From a checkpoint of a small image embedding model: held-out accuracy 73%, 62.6 epochs.
Rows from block 13, named by matrix and row number. Rows with one number belong to one channel. Each number is 500 + 40 x the weight over its row's rms, rounded and kept within 0 to 999. All counts start at 0. Numbers have three digits each.
# convs1: first pointwise conv (model.blocks.13.convs.1.weight, 352x352x1x1), inputs 0-70
# convs3: second pointwise conv (model.blocks.13.convs.3.weight, 352x352x1x1, transposed), outputs 0-70
convs1.144:525459415529462507512541463522460499497534491550531548484516499442472485436515501584524536514490476540513436553472489521517446549522499509449514486513527394476453506500503518421524547498488576549497529435560475481
convs3.144:506497483497554469586504503460480491460537484487498497531562519466562598532546543546558581484450511486433516521509476525466467474509558448475429459506502517569499447436526479497499485528550532495475498483498483484
convs1.145:494406460609519509530535422478471504444527485525473473496471515517512404481541502524571477461530487492462516605446538514510481540481472542543450494441582519382485557460535532514442495492453518493449508559491518516
convs3.145:499494463578510489466460541496506483507465429503493561500496528517521510454446545573494488457502513519531462503528548500502525558480495471506524510494449522530479521476546561477484465522508602461464454539417542510
convs1.148:469518508555506476485539490453595518547444504515503474463454506449454441546528443497524481544473488564483449519533496466537544508533417449465488507507525500437495576477457463449543535519448458482427491445505491493
convs3.148:497400590482508505475485453502532519464447504443542487638444469604509504553466408497470496496614507407486513558461492497536484502555494560451524499519472448477453583519528514547450456559510509505463490512432502510
convs1.149:545561448482475479501437501450524508499519516489531492542561471525558555534533505506514560537531472450449460491397520453539532463489510550616484494520489574549434480452466373478433547477521447509462485504500480473
convs3.149:558552460553468585488514531466465505483481542573587449531515463547548494451430531431536492462510437565566597497573504424450500493573463503395525568487474510461510472494453490491521464511507425468527541520444533491
convs1.150:482485449504464494507455460556501453477445429434490511486563459455508508497504464487566516498516505523491520487546520474539534478507461480477504443501552524490495440623532497599540501465516584525484559576550506473
convs3.150:646517522544439486499544439567511538447502514499576593484475525535469533480457471505535517520471464448405503583557514471496514512479534460454530461549544511496558522485467517482505538488510497484511500501512478471
convs1.152:429554593572480465501497512466497431499453542562527501488484515457512566542522488519536464457539539528513553546437488532458514475475451480449478444449544475499496469510496512522468436517623453543504369496452502527
convs3.152:523475563530561437437472540507541556459491547477493500491461511486545555532476466472500461519479550589468476517506428516527517493459491519506559555503515471583574522570544465421557457514514511560431544457573556490
convs1.153:560470518483482487560525541480410542579545519516501474479519499531516471446484473497557402495499489514539457515506504490475411451412569562449455447513526498509543538489528470507443520539568356487483521452545520476
convs3.153:481485471504530546595521540487537482526461418487511484539483492485520569593470459541488578430560417457516456505481422481520551513448403515443474491533555491531442478553544432518554503438507525533474520545501468470
convs1.154:511480522544484492512494517513470484484536450524544511396508485467566566592493428476497519543497506467503533493477432570484446459576549542490489539397470471603477531458494581482582486524439519543460547483484585507
convs3.154:450503478592534448487459464503532473479423542507470497541447515500436480515557547506536512543564477469500457485442558516505531614439530462452501533484471591512522556506458508532490551501565488526460516530512480442
convs1.156:530412598533475478434425427469485495522537453540455454547488531506523428460427480478494584471508488592517473444521553511518490507505546546543496483537520509469478498479496538557451520537569490446492487458491482482
convs3.156:431462450488598561375514509495460495522497479497519523492421483539443490493500535521538516524457465471552546505480521439458571517425544507503538503517474517504550503469470462454511448467555476487508497484410539564
convs1.158:520481440479478500510502450517571524621530498506472508457540513482490467450523499489497500524517455481477518487521576521594452549519442457556513508508455450515576470484519500443560478519460470457516493513482513523
convs3.158:508400488521482452490503430485514492470510543504529496452495511482520461551531494523575523509518456614467476498454517508441481520441525572475536499506506481498472494509424554433414571478505517539428538465516530557
convs1.159:509505496478547525520545471538418443506487511527482512441515486509502475494477517440404399461523540443468457530517507485421493492496415508462477508507507432497444514517486505467427519495516503444519482508501464497
convs3.159:548502453499440517505462516536499586415480436504504534505524545490500493497481538599510540475490597483439494499521518501426520465539563467449451487438445439524544509543497429439440552490513495500450509491518529572
convs1.160:470532468523570561519531543476566507500499444520486494497489502562508408489446495506472549495509506561471511525468517506481458469548490485446531504534517549536490493437490516494434465515567536522475528501505504499
convs3.160:546537484511540554472505524482506531434456522522489508529455553397523511505474509544460458499494533493456439529538474440520508500503533451531542531475510534401508491521545420458517504568522571528488491490462478429
convs1.161:548548419463510506537562560475540455432526486541495514482554454539535580477435554423534506464533484573507506569532430497464442503477479503495466448543580488464421551435454527484472516487574469458464486482517473477
convs3.161:520485596545448549508534434524529438402559545551470531450509505499558486544593492537440513475475548464491487476566512535514580490449477421512459443511499538519584557453485576503479522517518491537514554541520539490
convs1.162:533470460510508485437499566503509502529485452521536526516522501536489499520485488579593433468482405444498499457510464535561513531561509471512465521471484489492463465535471547456546511507459458539484501507514501480
convs3.162:547426528498527490493491511497463497455435490562459462509517471481481487521574504404470526477511477511470531401555402515497526544549439535538525627491506449454537525460505511464533438490449515411454493521502491494
convs1.163:621490572480456557494485465478486486419407441502538506520475514447566441488520537547534473483528445569489464498512465460517539460488516467619562519457519497446444497470472571538508514483481445465482462505507545513
convs3.163:470489479565510512461470555521485458459548535529505489516474461504490528504510498511486462560476464477522502532503435473484542464569471548474452525565590517510536503537486415447529492547506495531518486524538440537
convs1.164:456454549659528501513552510515477517467499539445471490426469508527511520452501476507518517479514476535519485507490491466478498475529425429477525430535548641467431529554458461446483503483576485532432532485517486488
convs3.164:567411535427508545496494520496492459554505448526505520493542458487481497480520495593485491527488509537485559448513571478550469532517549482497555485549500520548414591552439518536539450482532510482565539442570409501
convs1.165:487482518489408473442483472506440521540551456446464495521517460462449588484511525546494558519468520495511513496498494522465533506481401533505460412562587465509489547485478433490452544512530523466541476532501526487
convs3.165:514532441523454582463445480488408498509490517551481597441520471518509491551516539559476561517483486481476504458490522522534494586537464511475529434500478504468539507470526454477464528502532450509532555478475491480
convs1.166:533503511583509473516477501521498542507537507519484528485527424492422437518460486524463530451499466479496518569479581472507494527501562458453474446488538426516548524388514514529466507510535480513530523455527523508
convs3.166:513471474465575551501483500494471492587524529511480513485536564518478567427512535564563501511500480463541538559520553475540508521523531561489496511440490501469532421466482524502430500413488464556516516482462477488
convs1.167:499413511526402508471518513491538444513462494517492516530484489473521527504462560462495474457558487485508463400495456512489521464491442478584484445458489524549419464515493498479514494521496402382511493515527538507
convs3.167:518512497509494442617462467551534464520561502372504543470492445482530498536488567517493453543509525534572452526457435512491483504467526493500496500409538375537563552487527498492514539507531578458459497484436513461
convs1.168:432483527487594492487495522501504488550436539488524528492526503428538544546450506554463477534474470478486413520493496505527517530489525433450451473487445563461449528508496466537493490578516472566527497517493483497
convs3.168:522529432484542507474521525505545510471525529517494499534518509494455498496460512507532476523461498527506474488441447539464452551453508414453534512492533486427541579427546461511494466462597464461541509560551492487
convs1.169:598516505519555492513491446511498499534517507487551514512523510455490511508492457465505571541391434361519495451514472471406450401521496435452473444450549427529492534522531458528504510499499504522519451524514500506
convs3.169:470572514469541428466585430445480461550535514530449485533573506589504491538459468547563550507528495576520537534531527410434543566509499486480486487442561597470513530509493531545449505515530504578508513509518542552
convs1.170:499516487497498521519481464498446447462439518494504497491511484534497509510493453485495528476500521537521548476458504545421462490522556561528477523508490341548450521537473506498590522512462518489498461553470501476
convs3.170:555483535504449536419462454515420463513496482516503513514480541493452587538537500442543480457500468481535567462497416490581519505520516515562537515458486527531453441460511546559485502428455519532496497492468514563
convs1.173:534520545540534496510484589462512487502459462541470513494496497505546529572463477527452476517516456541544530511511545491476545544507500543436520466431473451460455511501522391521452486498556547415460519483477449503
convs3.173:567526486513480508478517572502495534440491536405489486501545495584392571487459519429514547538502443466537471512522505530528467542467498504499523576565470449369493447555496484549507504548549484498503555476522516538
convs1.174:469500415469481454486448497530532511500494504434508526458500556528453472525489524526477433493497490496496607472520526515468436521489507481449555517495552506547520556489554425437494491476600535518514486491476512506
convs3.174:507542474468569552502496564576447530538492447488474502488477484439506489544489480534468464464458541497435569529520404501518562527492506455506549516392465465514485492492577468509517441443510468481516520576515505454
convs1.176:474485554479502466502411485492510526519520454505505511504485501464516512453491474570553502486504434482501531484434554498543376534510454480571480431496505466482490451499514442535467483507523534505568476525531478489
convs3.176:506527490489471513518461551453528491533479468521541437501480467484575504528528474446494437538473440460450455530493555481465504492481501546492523486448529437526555493541421467419549475469518522475503430526488438533
convs1.178:508455539564433499490464494470501405494454440499464525477533480493486476523505485588449504528461517516455494573499454497509449491538523455482521448503554441551541443438481541497450474511456540490454479535484521491
convs3.178:503446527468484537609523511485553505561446497523477541499514502485486502485561496437499446536485597513425443444498565541469467430522486517519482469565489469543514526548487571520377455494529562573540519502577512540
convs1.179:456523546427488517545402454519509503475532489504504527527458493455493580506458531511451531497485539531513519560500471500458543531507529484466501541518449430430425488591508483517496504527502478487513486496481467431
convs3.179:524494487465501454389497449528480464506530430465477510478569514554497480511504516503480523531496470524505521417511560487484505521478566521537513464473462503516450531496484491522500448494479448479490469403452482491
convs1.180:490429542550471534495475460515450526513453533493503548511565509469551508448521497530551522518485517561490575470476520497495498566552469504424545474514555529526445523491500488416503492518402467472476472502458525508
convs3.180:475492463479493558501472526505541525513505557581475479452471526527547460527517545493498504548497514498533511509474415523527516487552462444521532503400449513570531535506451494512544487521548469487566573494549513468
convs1.181:512498566479403489524433558540530571496490431549505491475481502481478513533510484531530488497532531547460464470444474527484488447457508526491470504457551522553515523429473524556496530456559483434525582552545526520
convs3.181:495522453466569518542514487518437536454474464483457478494530502448444461524548537606501519507534444516490505461430625484484441544448506526577498450560466524516480505449480441529488487551513561476543505530456538431
convs1.182:431469556537475501494565536498390519502571493546570578474542539545516478503524450578466496524524551549449532487503479550468479484419462417508495505516565432505497405502528543501563441482596521561472621545570484481
convs3.182:511460507506468460425491425503561579563501442467487504466532477500501482461478521472569503475513555513581548458550512490467488518547480474479537464538489532554561540568431527514479514510532483479448545575498427498
convs1.183:458512437476549475459561533521510528518496528494500471495457523455460431529479503477579580493472474465481492478515578520502533448468516520483507479449508430465496448530487539572557521478532560474509509540482480513
convs3.183:503643603480435482482466419534535490555546511469512479490492573599513503532499474462420464473543474513539464561559399452468422446522492525499511557443547583514441430526454499503477525482527541551474498480490496537
convs1.184:480491457494537484426504576494461549549487482491497470519491473467445537512483511531528478544506427526555484494470534517519460481513481456463503498523458491524502486552565479415541538524450445488545468452483504494
convs3.184:427497493577547508478545494475514468533472574507521493545480499528497511451526503441566496518482453512548485451441459437534514482470564545453537450501510479529512589482463466500536529548552576503514518535458477578
convs1.185:499563466487554539524619533534544441512468463456506557516507525460576446428522461515489502525501489490435489506501528459503457489499576533466510491527502540512496463475499495495500475538476492531519547448503511454
convs3.185:518481549541540480513527454515524462462489463539461602516526446397495438524524486549482472525470523483480460529529501477516486492521595458475506475534471575484474523523533473460505505528576608482529491442549520532
convs1.188:570455474471483500425419494521563577549433556493489484492549526543474478568483492490486452521495568540511491468479535473373475474589529573579498543487499504499440487494578512513475504507478491558526457456521461550
convs3.188:509534530525459504548505524397493468439433463599538502537478506492481509430516444406532481533422512494502511508438455494485470503448494477468462516435501550563481429486563538481578514429504519489503489501463486528
convs1.189:466447477458411521492581552432549534513532460493510469533495516531426512503538496493436508491474489451439516502466487455518511518481494507442513487521522575471516500495459564557496502463525538509517524492470453492
convs3.189:489460518509490447572509467514466525515513491542489435491475496518545500448539507526437474490520469504456509477553507510488430458435499485442518507507547410508509432502502513465543506507480451459480541504531493481
convs1.190:444537537510531485577587532485528476532429510475507495474457519510512505490502508488420493496507563513473488529447547522433501414501439561486479465584541496464502495513508597535517490475586466543534503511516504424
convs3.190:512565483487440534535503537473435489537514548534517487505528478480488442523490501535528507473539601526523490459541457465462431515586478440502503584483558548489539528491496480510534477518501573490470543448536509482
convs1.191:617573563562481485551452558471494465427418579490540488537521545539550522433513469508457529452533538518552512509565483510593513444472494438451498452448522490535525508584474458529474470527512535555479511507525498530
convs3.191:537524548490498430454538523445538498457506593498561548523554447490488560476508475513548529510492486456479539522496415531539533518595448438452520499468453592466467452458480409564560482562532575492451547525422528503
convs1.192:466548490534458514464591478513505529553541504521497481437470470516458494561524510573447580522478516506485528414448536530491538434488484546449411460565529523484500603537509512540471550478514464511526529541470518446
convs3.192:564533530515476511504493460522490505539486465490453482531508520484470517441502445470437433498507492478534561428529553481539420524552504445378510472458483553534529510482474480524467482503553541473539490515542562468
convs1.193:574492460520534514545549503448568457521510492494484422534508481526525501560499487566449427530452506444484512421459476494499424588536491502539523486526506528519507511486493495488476501476575505487482537432530532488
convs3.193:527589500489560477543537480442514537536483501508504528493503524433482474449557490440518440517460439463513468541520495490508476498459512486510485545565525426508467548547488481500486589445550535510538500534542509513
convs1.194:514511461479465518558525531525555463435482481539472503465537511460434515523421501488522478489507448445567458524513453511549522531546481517477484501500558474477521558593512467534407512537547485554483459471536457503
convs3.194:496554461507501451510504500433517424503483574481447484572484534437540496501448436542503441488503479505534458458498547479476421462472408498466456400455491511535545520549477446496440501472504500489476537507514514492
convs1.195:538494399519492501498513645516463562495442456455472489490500496462486500496531486505404425493472558494471516530517407498395526491516486515537542484508466428502509475555465453604510474467489508506487518493453512494
convs3.195:531487530453455548465472571538529493443551436415524579462526503518450465498523416604483522516541517483443472435494484483493501458472494562538393505564483450522488521558437408520454500479508552531514503467498532513
convs1.196:488620611476416514604506428469458470523565510532491511538459506524544438470435508623519551514492553575526466524498494536411495546536497545540429450521563518513487523503428479476527522531539535469499474518462484513
convs3.196:458460445531459551391460462492527479587482489516508459508453497514516529460470550414558447502505501437440525424561361500534484480540548507513539460506495482496540465554463433483467497500525459494516529422529503560
convs1.197:516450542531437491555577436480494476511503536515524457468428563497477596469557453535455505537487423476462543541554548516523476475454468488533481431417555502480553522483511464376551457506507556513477513507469456566
convs3.197:485520483574529488521550528536431511603457550552505486500510477535514573485479428496523490486466508486460506527504401552538471481543501508504480522561589439510600486519554504464446537465514456528460443501558529437
convs1.198:504517525448455486526473555490481515454437444486485500483507533454517518492515484495497462473483507478481519589519477492527508495515496552494480418550486487485462476616469406467527552490540509500500510464509496530
convs3.198:557507540574546529483485482482574488477489546514474474471500503511558408432526481465478532494452472496565516477535485468541471519470540464493515521478561487528475411525510463572491529483483464469506534483456436557
convs1.199:462546578528486494539436562471581578448481450623507495526481516467499486424502500459509506488502510477528534461529470581483455408484548539500490488536499484446570476543451545477449448504529539552458491519470459501
convs3.199:566490466463543552583524438528541470469453536536456443498511490560523442549520563516540521457537471494472469541522572467523550473402464497520445501548484485456474470533522454592557474470540433539571598539443488400
convs1.200:469409414553508489448526463571505465505516512451553563495542456509530515549553481532501508490476472486512496588533574497520440510518449494434480374436560546478497505465480448511484557478400482421495550506489513452
convs3.200:433504519504521538480480510521491471417458505566552527476490484536504458503494531455514492511520504454526516485510565564477460489528578454463486394565510554486534551478487502491429531535602466530439517428494490424
convs1.202:393478467582457471508498462515513491515482451422469500550533509484485402561480464467508458535521487566478501487467544488538468513431494499524464389524598514568488555522482480546476509522497499484525546417465565516
convs3.202:519501479488528537428555522481555535486516513438523522441485551535523509581515497509489447517510426539528502484527518469527460455579516471475540501500501474476509522562464457473575488464472504503507519485439549496
convs1.205:462474487467511486546600536520520528423527497562475530503477507434516548562438494504398540515521487516497533431522462514433560524538449528428527477522505552502522489436512561441509490453628426553523526514568502487
convs3.205:478529509570510459552439504537528424554503510521485502489589522506471555566572450453447514462455507537453445480563528477537443508534528502477508439536542538524472511513504431502504491500454516475550488371551496567
convs1.206:496570511447510524520489505469553445542525557488531527468523543492483583533570506496496498560531548461521476610488539494433492456527474537489501571558466531471474524526535429548508562491543495477502575483520570499
convs3.206:572478478512459486548574497518588516527476433486474539480449484490493556511511544462530504543516454497553481488510577404500457540509572533476443449520482455546535456540485519489536416517513518459524492486490464468
convs1.207:498484468543545499432490476470473423475519467517467442473484503532465502507491494503481456485503516503453512527489554455506470523566530590533478486593551510499486495490545565568443489458550541462498549489531492434
convs3.207:528475542500569480499505491418461496466485477494471478494537474497512535436460554541520540532492515532488487549492486480429537470495486518548503509516467480484561489419517476455487514452525507518551516517549425462
convs1.208:473493472480502481485471465483545541565557540476474535512519483465494587479512527457389493505490480514530498480488480458505501481468517493443503517461486510522521473381466568486477472507508488510506496547492472477
convs3.208:530468495472453519503526514488456465489388507542489499525489494461476403493487485433512582426553517498478497545491555479515491458457505455537544508501523398487462489485481497481571531550460435495489528448464481571
convs1.209:506492421600493468458503476474520491539493464511449479503470513492529520498475527471529491505458515468537502512490428563473449457511548480502499524452483506474523560462413494442533541486458536467475516493487500492
convs3.209:471504525490474404524497435550533459536502473505579500532469475490479511544507470496552506523533514502445512466511497564438543522476499484524460587471587544564470504486547494536485569469548607537418501544430524483
convs1.211:458514487453446445569530486465463520540530490480559532475444533377496560572497497525468497511529495452519488489510516471516518535466470573523447583463495616484410521418525455410487481520506474509463553456495547491
convs3.211:476396486577507459556474523438539516493539470468503543481503454511447564530461482526507510511486495578465431443480488486488438567476507470530520553479522513505440453525478555503464516449490421457454552455445481466
convs1.212:593467545507537568466543491497536546442539468518495473542508496419486516473475501443483517486463486502513498496509543519431469515524460504377570585518488478481465516442520574431570471544520471556469446501490457478
convs3.212:486525473446534527598518493484546530515430514494433454513529519536450520495482486492560497475498557541479445501590524525448500560473452528518516546435583491410502525467565549553473463517553510535561521500486527512
convs1.213:495528509435513528538535544478520513478561502480504497497463523466538482488548432538499477512501538528549514523489575476573535540521515474543514527512444553322523482422475461503489511495466463512546536503459510503
convs3.213:576431564542479519499507547537522575468473545476551483492501484533463543446437514461461525488502511511479519478495449507476484506590498501529569555497502511544467540511540540489507514392576453439531458491536421473
convs1.214:498389535536528506509549425469542468421542469509499499486559543506489444484473503476518440507484488531493439478478581484532567453475523482478517471506538438491401499476475469482430475532483533482505539467503477514
convs3.214:600481506544515588574512616574569447486494522469505551535470435558520431570554492427569506518512549480482499568516444474524533484496497417469509509527486525509471562517500489488489458459505582490403506489485536438
convs1.215:543529567536435464481538543488475451528541467543571459504519480536497532453432509551506472517507512516479486554454466428433479457466412500454482558489528500515430516528544508471537461516519443552496520503500480541
convs3.215:474507546484495492547553453535525572428517510534476496531503483465455476532570519547451502501551454461487508601462450477467523531568467438609544479478498522492568505479479521441467495487456398565488500566444517550
convs1.216:462548414502427501518500486547546507469488538548517530528525503512499461553528497532480528495477432409469462440531534474492526484467456564538467433528534565381470484440532529518465542471506447527496464467494472451
convs3.216:569492484541548557506525537480538537488501595457474408451490512483494500475471485529528514433482505497482507442520467442541526469512530529461485468511444524515561462489435534463508512493500527502489439567584564509
convs1.218:449417498485482500598465544535460491500582462503568496468468510489495513501521533438440537517494560450475528528508462474523479520460534511417557521530572480473484503534522551496486510504490506450486469492465489549
convs3.218:532465449479490488469483504489506447559465504525476516466484527463544566470472548477439562527525565480405472523506620541464477495365491510505532554468501422598542471515437561517456506537478477475462500429545511451
convs1.219:510456501475510507608459500474510496586485491511484511511554509530520520491471478618561375520441529505475517524468468537454492488470544528463530538492475427460464567436452515457559506397504503474462556475530502483
convs3.219:458503510481549491491518485474506495484422495515524474500472529540508464510519423476490503483481519476485511476516499609469513444413514438446582383507506502524505445508492508494546458533458520475435455494474448508
convs1.220:549503466508464529484583496548561451526476494501503545492472465481454483487544482484570555533435600513542485563517483503458534571463527436449518480564487532519499510528496588484520504501509520510507540542565493467
convs3.220:499599504425471542534486457483517532410506488486533537442450497532492570463482523547467463485526520516518551472572478483540493506561465480514532550518516583461508477477546505464515417505515502513505487486484507532
convs1.222:407444475525422509520475494554513507554570439498491536513453501553503549488472477508457453527530538458482476488485584546490472560541433522552475556542484500588440502562536500489538476525536514521457558515584456590
convs3.222:491596496499575508525458548567559516539461499483502532505485507531434479563499512517529526536517508375476471447528508519505490545568480469503542508525463542467466524473461521472549505456509529502465461597544524466
convs1.223:501490451547506434593525523492447486551460489436516543485466505492483558472456459545533495512535547541456512432477560501519548524468400549481453497446494494555452533509482477428494519520470466516523511516495512577
convs3.223:545525459423546477576470471450533420533513551487448590497560516517470531525499541507508407599476545451549526493527507517496525490535523498468496439492540495527485454471437557468462448501459551545498420575497539497
convs1.224:453488498503513531492484471502493550495479514541544536451479525490531548536483494489426503488474521512480544508516499539478470502537582523485529450496487453492514531468486460473519480478530495504539534493451488515
convs3.224:519503475488470500441465407548494480518493495492473505547478513462544537517493556556499513491444502516520483441562488473555518503564442521503505538502481507505479516536471569525578474481473491536486493546560516502
convs1.225:448495405611467476472553498489461486541544458457528524448508462485504450556425488466522510500543514545516509625519495567480548530509503491479479495510521486483477493445535457556546557585483501491484519472469528527
convs3.225:481545519513499489458495451518491453497571515490479499513510524543471466453476510507454406490458475530469510428526507436576400445471527518552565496511541490478515501461535526464479525521479489462501547407485508480
convs1.226:466512497526461489466469470468564476518507583492478454434488487489453567515509489491552596540529493522486541520504419463472542467544559427523488462511505475533501506491483543457467512478517511504461453486407512567
convs3.226:493507543516490511486497498438500481539470523509484491531553525510405539483501502451531468487472508556504510474502587572506576511473548484503490476557529578479572503457454530497466565424521540536468460594502454497
convs1.229:462473491578509491518474488506491508531453474435515465481500480530558482527446449485537436504512475525501473496468527536452493487477447471598556506523505540480490541574555474464548486480449457524487508468495487487
convs3.229:482375445528552410542465486437526556493564516442508404503523472497516516509488474461568608460548516560453484496501449396608590507507492472581477483506443559470553524520481497525559500476500494508541548500495452420
convs1.231:568511469465487443449498476472552511485520501555460475510504474535538514479470513499388507527520486465467530465529473520521564519492572519516480457548492471504480456533487534505457544494565482501491487519501461537
convs3.231:530556575477501507474479486540558532547498535564485486525593528449530531488455520538500481516546555500426511532480462492481559456495522515521472481483502543496532524622504508440518520530459543491511503479469448531
convs1.232:505548468501468517553465527515539551476527522482463463525479540483510473538483425524461469499439512510486506512506551518566487502457584442535531517483531483454506462408486508455519555525504501514523485438506445558
convs3.232:466593472579507451401575525447528547500497495559490445466484504517547514560471507450479552512485525593526456552443558528478495442430410491510537538438443467496462514502457511528539430471535462516504522516475431513
convs1.233:444489389533578505470530493501534478469539491489480478527513519475474507482543538460494525491446546482514468458548484503530546560551444461554528477494521509496502491411465522523544467457504447477512470498480493506
convs3.233:513446476512542492498465591483498538507520450506462429474503493523530322489461528623456473539511509471476505444522510459533460457459515462478463577555492574467506489511506522463473497521490472478499539439470531516
convs1.234:487534504532470501520409521440583446524520517563487511512510522469514433492529524578533506488477541477520517504492481470514499547522430511544503480532403468460500443405475492526488484498493497469494472459513475505
convs3.234:546481467515466472512588462520471456558491434561566433411474439433532458478545508407513501440458526498466475458559590491468494534539537479511588431487499494596496506505513479463486489474472470500470482491495489514
convs1.235:433446596483517516550428573478518452501408498520509544518512457525515524566466457504553508468567564512484502455503553479531421598462519555566497464573470538478551521452482444547514465538595530499456548512494525457
convs3.235:473395532427480494427528499510562532501490505550467516466490474465484511491548494466427522531478372593521503406487534480481444528490514553509535504471417506525493487512458466513462485414492526433466511501507480539
convs1.237:535451493496479529545441462499541520475529434444526450483528508472490508538499534484443565480513465441497475427480417508635488515481462485483511524504491436501442524487566425525478535476547560492569536522511479484
convs3.237:539462445512515598496495409526505462532450483444425537455445494492581527506535549501471505444460406547487533476489508407445466490487421528477547498539485419485525490534500477496528508438474450455530462532471530544
convs1.238:440516513512476537533518494523504456487554476466503528529539535516511536493505486562610463446504478574508519558495496459417431498467573555462474512471448499462492511483570510542428474485497528456519539512455579580
convs3.238:492555495560523540477509517518514514475506496449528519521411512481550478475482409552415516467488478529484464494504429486583498528515427444442507505430523384486504528599552589512486523475521415463490544544478476495
convs1.239:527550502488474508477544468523546569559523435448484416495489505498511530498434512429538511547449561541476475552471565564452524496474595590463473480487453445514504483445545413583501510526580548575504461516523517485
convs3.239:565461452484499473584457435476525514454546493524562445509450426507494447503460470448445491505460480476490460572550547533532531541549536511485474470506476488507530515501511507458497465513526514474448496459476519529
convs1.240:521544540488504486482467534545446508560449481544515479507523546506476578426527527479458547565476486486517456456480500477491493514458544510528497462481514476517449548455489481477528508516582560527528508496536482477
convs3.240:533472545513490467407494453485504474534490508429555495496516479379505513457534586540482465554472512573469454477454437414515496460497488484473515460457480521427575519424505501521504525517467479447575540466503432586
convs1.241:512483508512462521433500542518517538462476471546526487519490471491549466509458524518543461502448454531488513483558528488520529557545517608532500521556492470558496506471529515472470472498560444481501537590461589444
convs3.241:508522406516493552546481552486537497557513518493527539563536496482545526511508469482399493429501493479549497472541469508551508521524559497460496556515441490587486483500525513532541513519477427406494540476561474459
convs1.243:430515517608472543534470515506425528547465510421487512500442480503534468461458498513457451534514534526403485499464459529529565549539521469486468519493532401491442462533495505439579474551535472526514533464528504557
convs3.243:511500454566480522496535515554504513444499557461410581440523498528469509464534546530463539512493471510493474469456555476406566530437440554489510452442566474526527498455505488511568469425528502560405477552469452518
convs1.244:504548492426548447445484581518411476587569408601508446546482483490469537466486551585478535518508522579516525545499412435507479523526482472464486496554528579499518473553518507551489476478450508535552542463477445513
convs3.244:494522449474524550479472502490548463516471478462518451461480531431543569492546522438514497414505594477476487515504477499498508542520491471473568518581504452535480507513467509514523506503443578501434544412570517519
convs1.245:494500470470501515494574471493438508489462503560511466568469454505491516473459534532506515509421514523561525501508512489512470504544377509481516514411504516502440454568517555610442445512540540551543493477447413522
convs3.245:545377454568478483401500494493480501578450522487515575528555489482585474494536527452475559489566519453451544547470509510445490492546518490527537487468532566499439562454531440540563516512498489521438531508564498512
convs1.246:542526554509467511497484425476505438473516483596544419476437498493475492467461548533554461489559501534426494477529458479505482496499464526562471516496552527434453550548476557500503521497536526512503565434538511555
convs3.246:465409513508464414471560452555483450493479398533514555501488543547561429515492477441495555527469468501486510557560523507492509456457454514503458578539493484504519442507544482481499454573565505475545502516495569477
convs1.247:536502485545532522476549419505449469502428494451467498531486485528514503515492506360567528530500516522499470481532537502557524460493468429525465456528470581478457517519458472601565423494529422555471505512492469494
convs3.247:439375495402476459601521495505545478456493497474455539397506501522490552477504549494521445470483506497477503467542499510430519467534431534460508493477471483543473437511573523509495507455463507476490453564510500530
convs1.248:530548446488494515457535522504527473495529492456490476475491531490546532486494527434553516556588587515488510474514424442628536498502456501431525551533438541468526500424545543567556481485528552481432524452464528490
convs3.248:537470466438427455484465461531522479543506499471486492467511506546529528497457527497515446528493576525524472535492484492544462525493449479528498473488522486542480485469530465520498462503494455495528546491434441511
convs1.249:549475494491511491535446444419421513461513522557467459503493466506442516509463512547429417430502583460586527465468440439502510507520546442529503428511478447456542468428541486465444514508534455564473546498561536543
convs3.249:530477490542480459585479501510464496535490500535417475522515510515515523516548508533498510457529494409534526472503584475507494503492501481561483502520466487482499523521499501475502512511473457440540507539506505551
convs1.250:463481465523478533475479529525468524507570523520547511467543480543480503482496502600450526486554492495548507459507445551482492506564505538552530472482538497552466451391465475495529477477515450500504466508523519520
convs3.250:481463449545544474497499492457504446489479519457498525516465433489454512490525485474566507543483544540528524489512527535473564518483453488493532508535456476561492533485513531494468527440496464505498532429480480518
convs1.251:536459505547499523518480489490422512617546418484520509488527511507479473537501540513516609484470522485474441501537473502646540455489537453489500475436464508483513466503536450575523445469530516475473456463506503523
convs3.251:367533453513493527482496500522563518454469504496444471487485473466442500497550472544487457492460490467522538577485530536584520563471568546462506412485598539511596506459487443584500532561505461533549564538531452526
convs1.252:550534441506598489496533508540426488497544557541546523496500517495510508549519486559428442498497524503499516603536510469446483483526484462541536485483481445448439503460540467548509502448527502518494536487543509500
convs3.252:486488437477454515532478492528480517542470533515464413518480500500498463475476535436510581504531470531521527430524522514486483441454444495537505468499489509489509547450547591520555477539494426514523528507514524491
convs1.253:515543514473433476511522514535522579522514466587483463497533508460484534536513481546541402469505493513492528551529496487488504501523517515544547416600538466522548539505509527465552508444584522546466493500503528510
convs3.253:479551437458485529504539486473493549525435437497503443559510510488466482492477533479440527479531489443424511449524615404543541559501407519596449441494480502536443475487445436525532488428459487498513525555526513517
convs1.254:443480451522466539472383543529515547452508434445527521509484514500443430452496533596457528526545490483494571473594410456460507509523467641494469478496475527508485530473462482534530559506537523519531545468494538496
convs3.254:531477498606550485577561487547536495494516480553522442461525529527475535467513446481486453475504495444533507481556488537474514498479516474475475560530514509527486528556538525533444502402478498423501512524455519426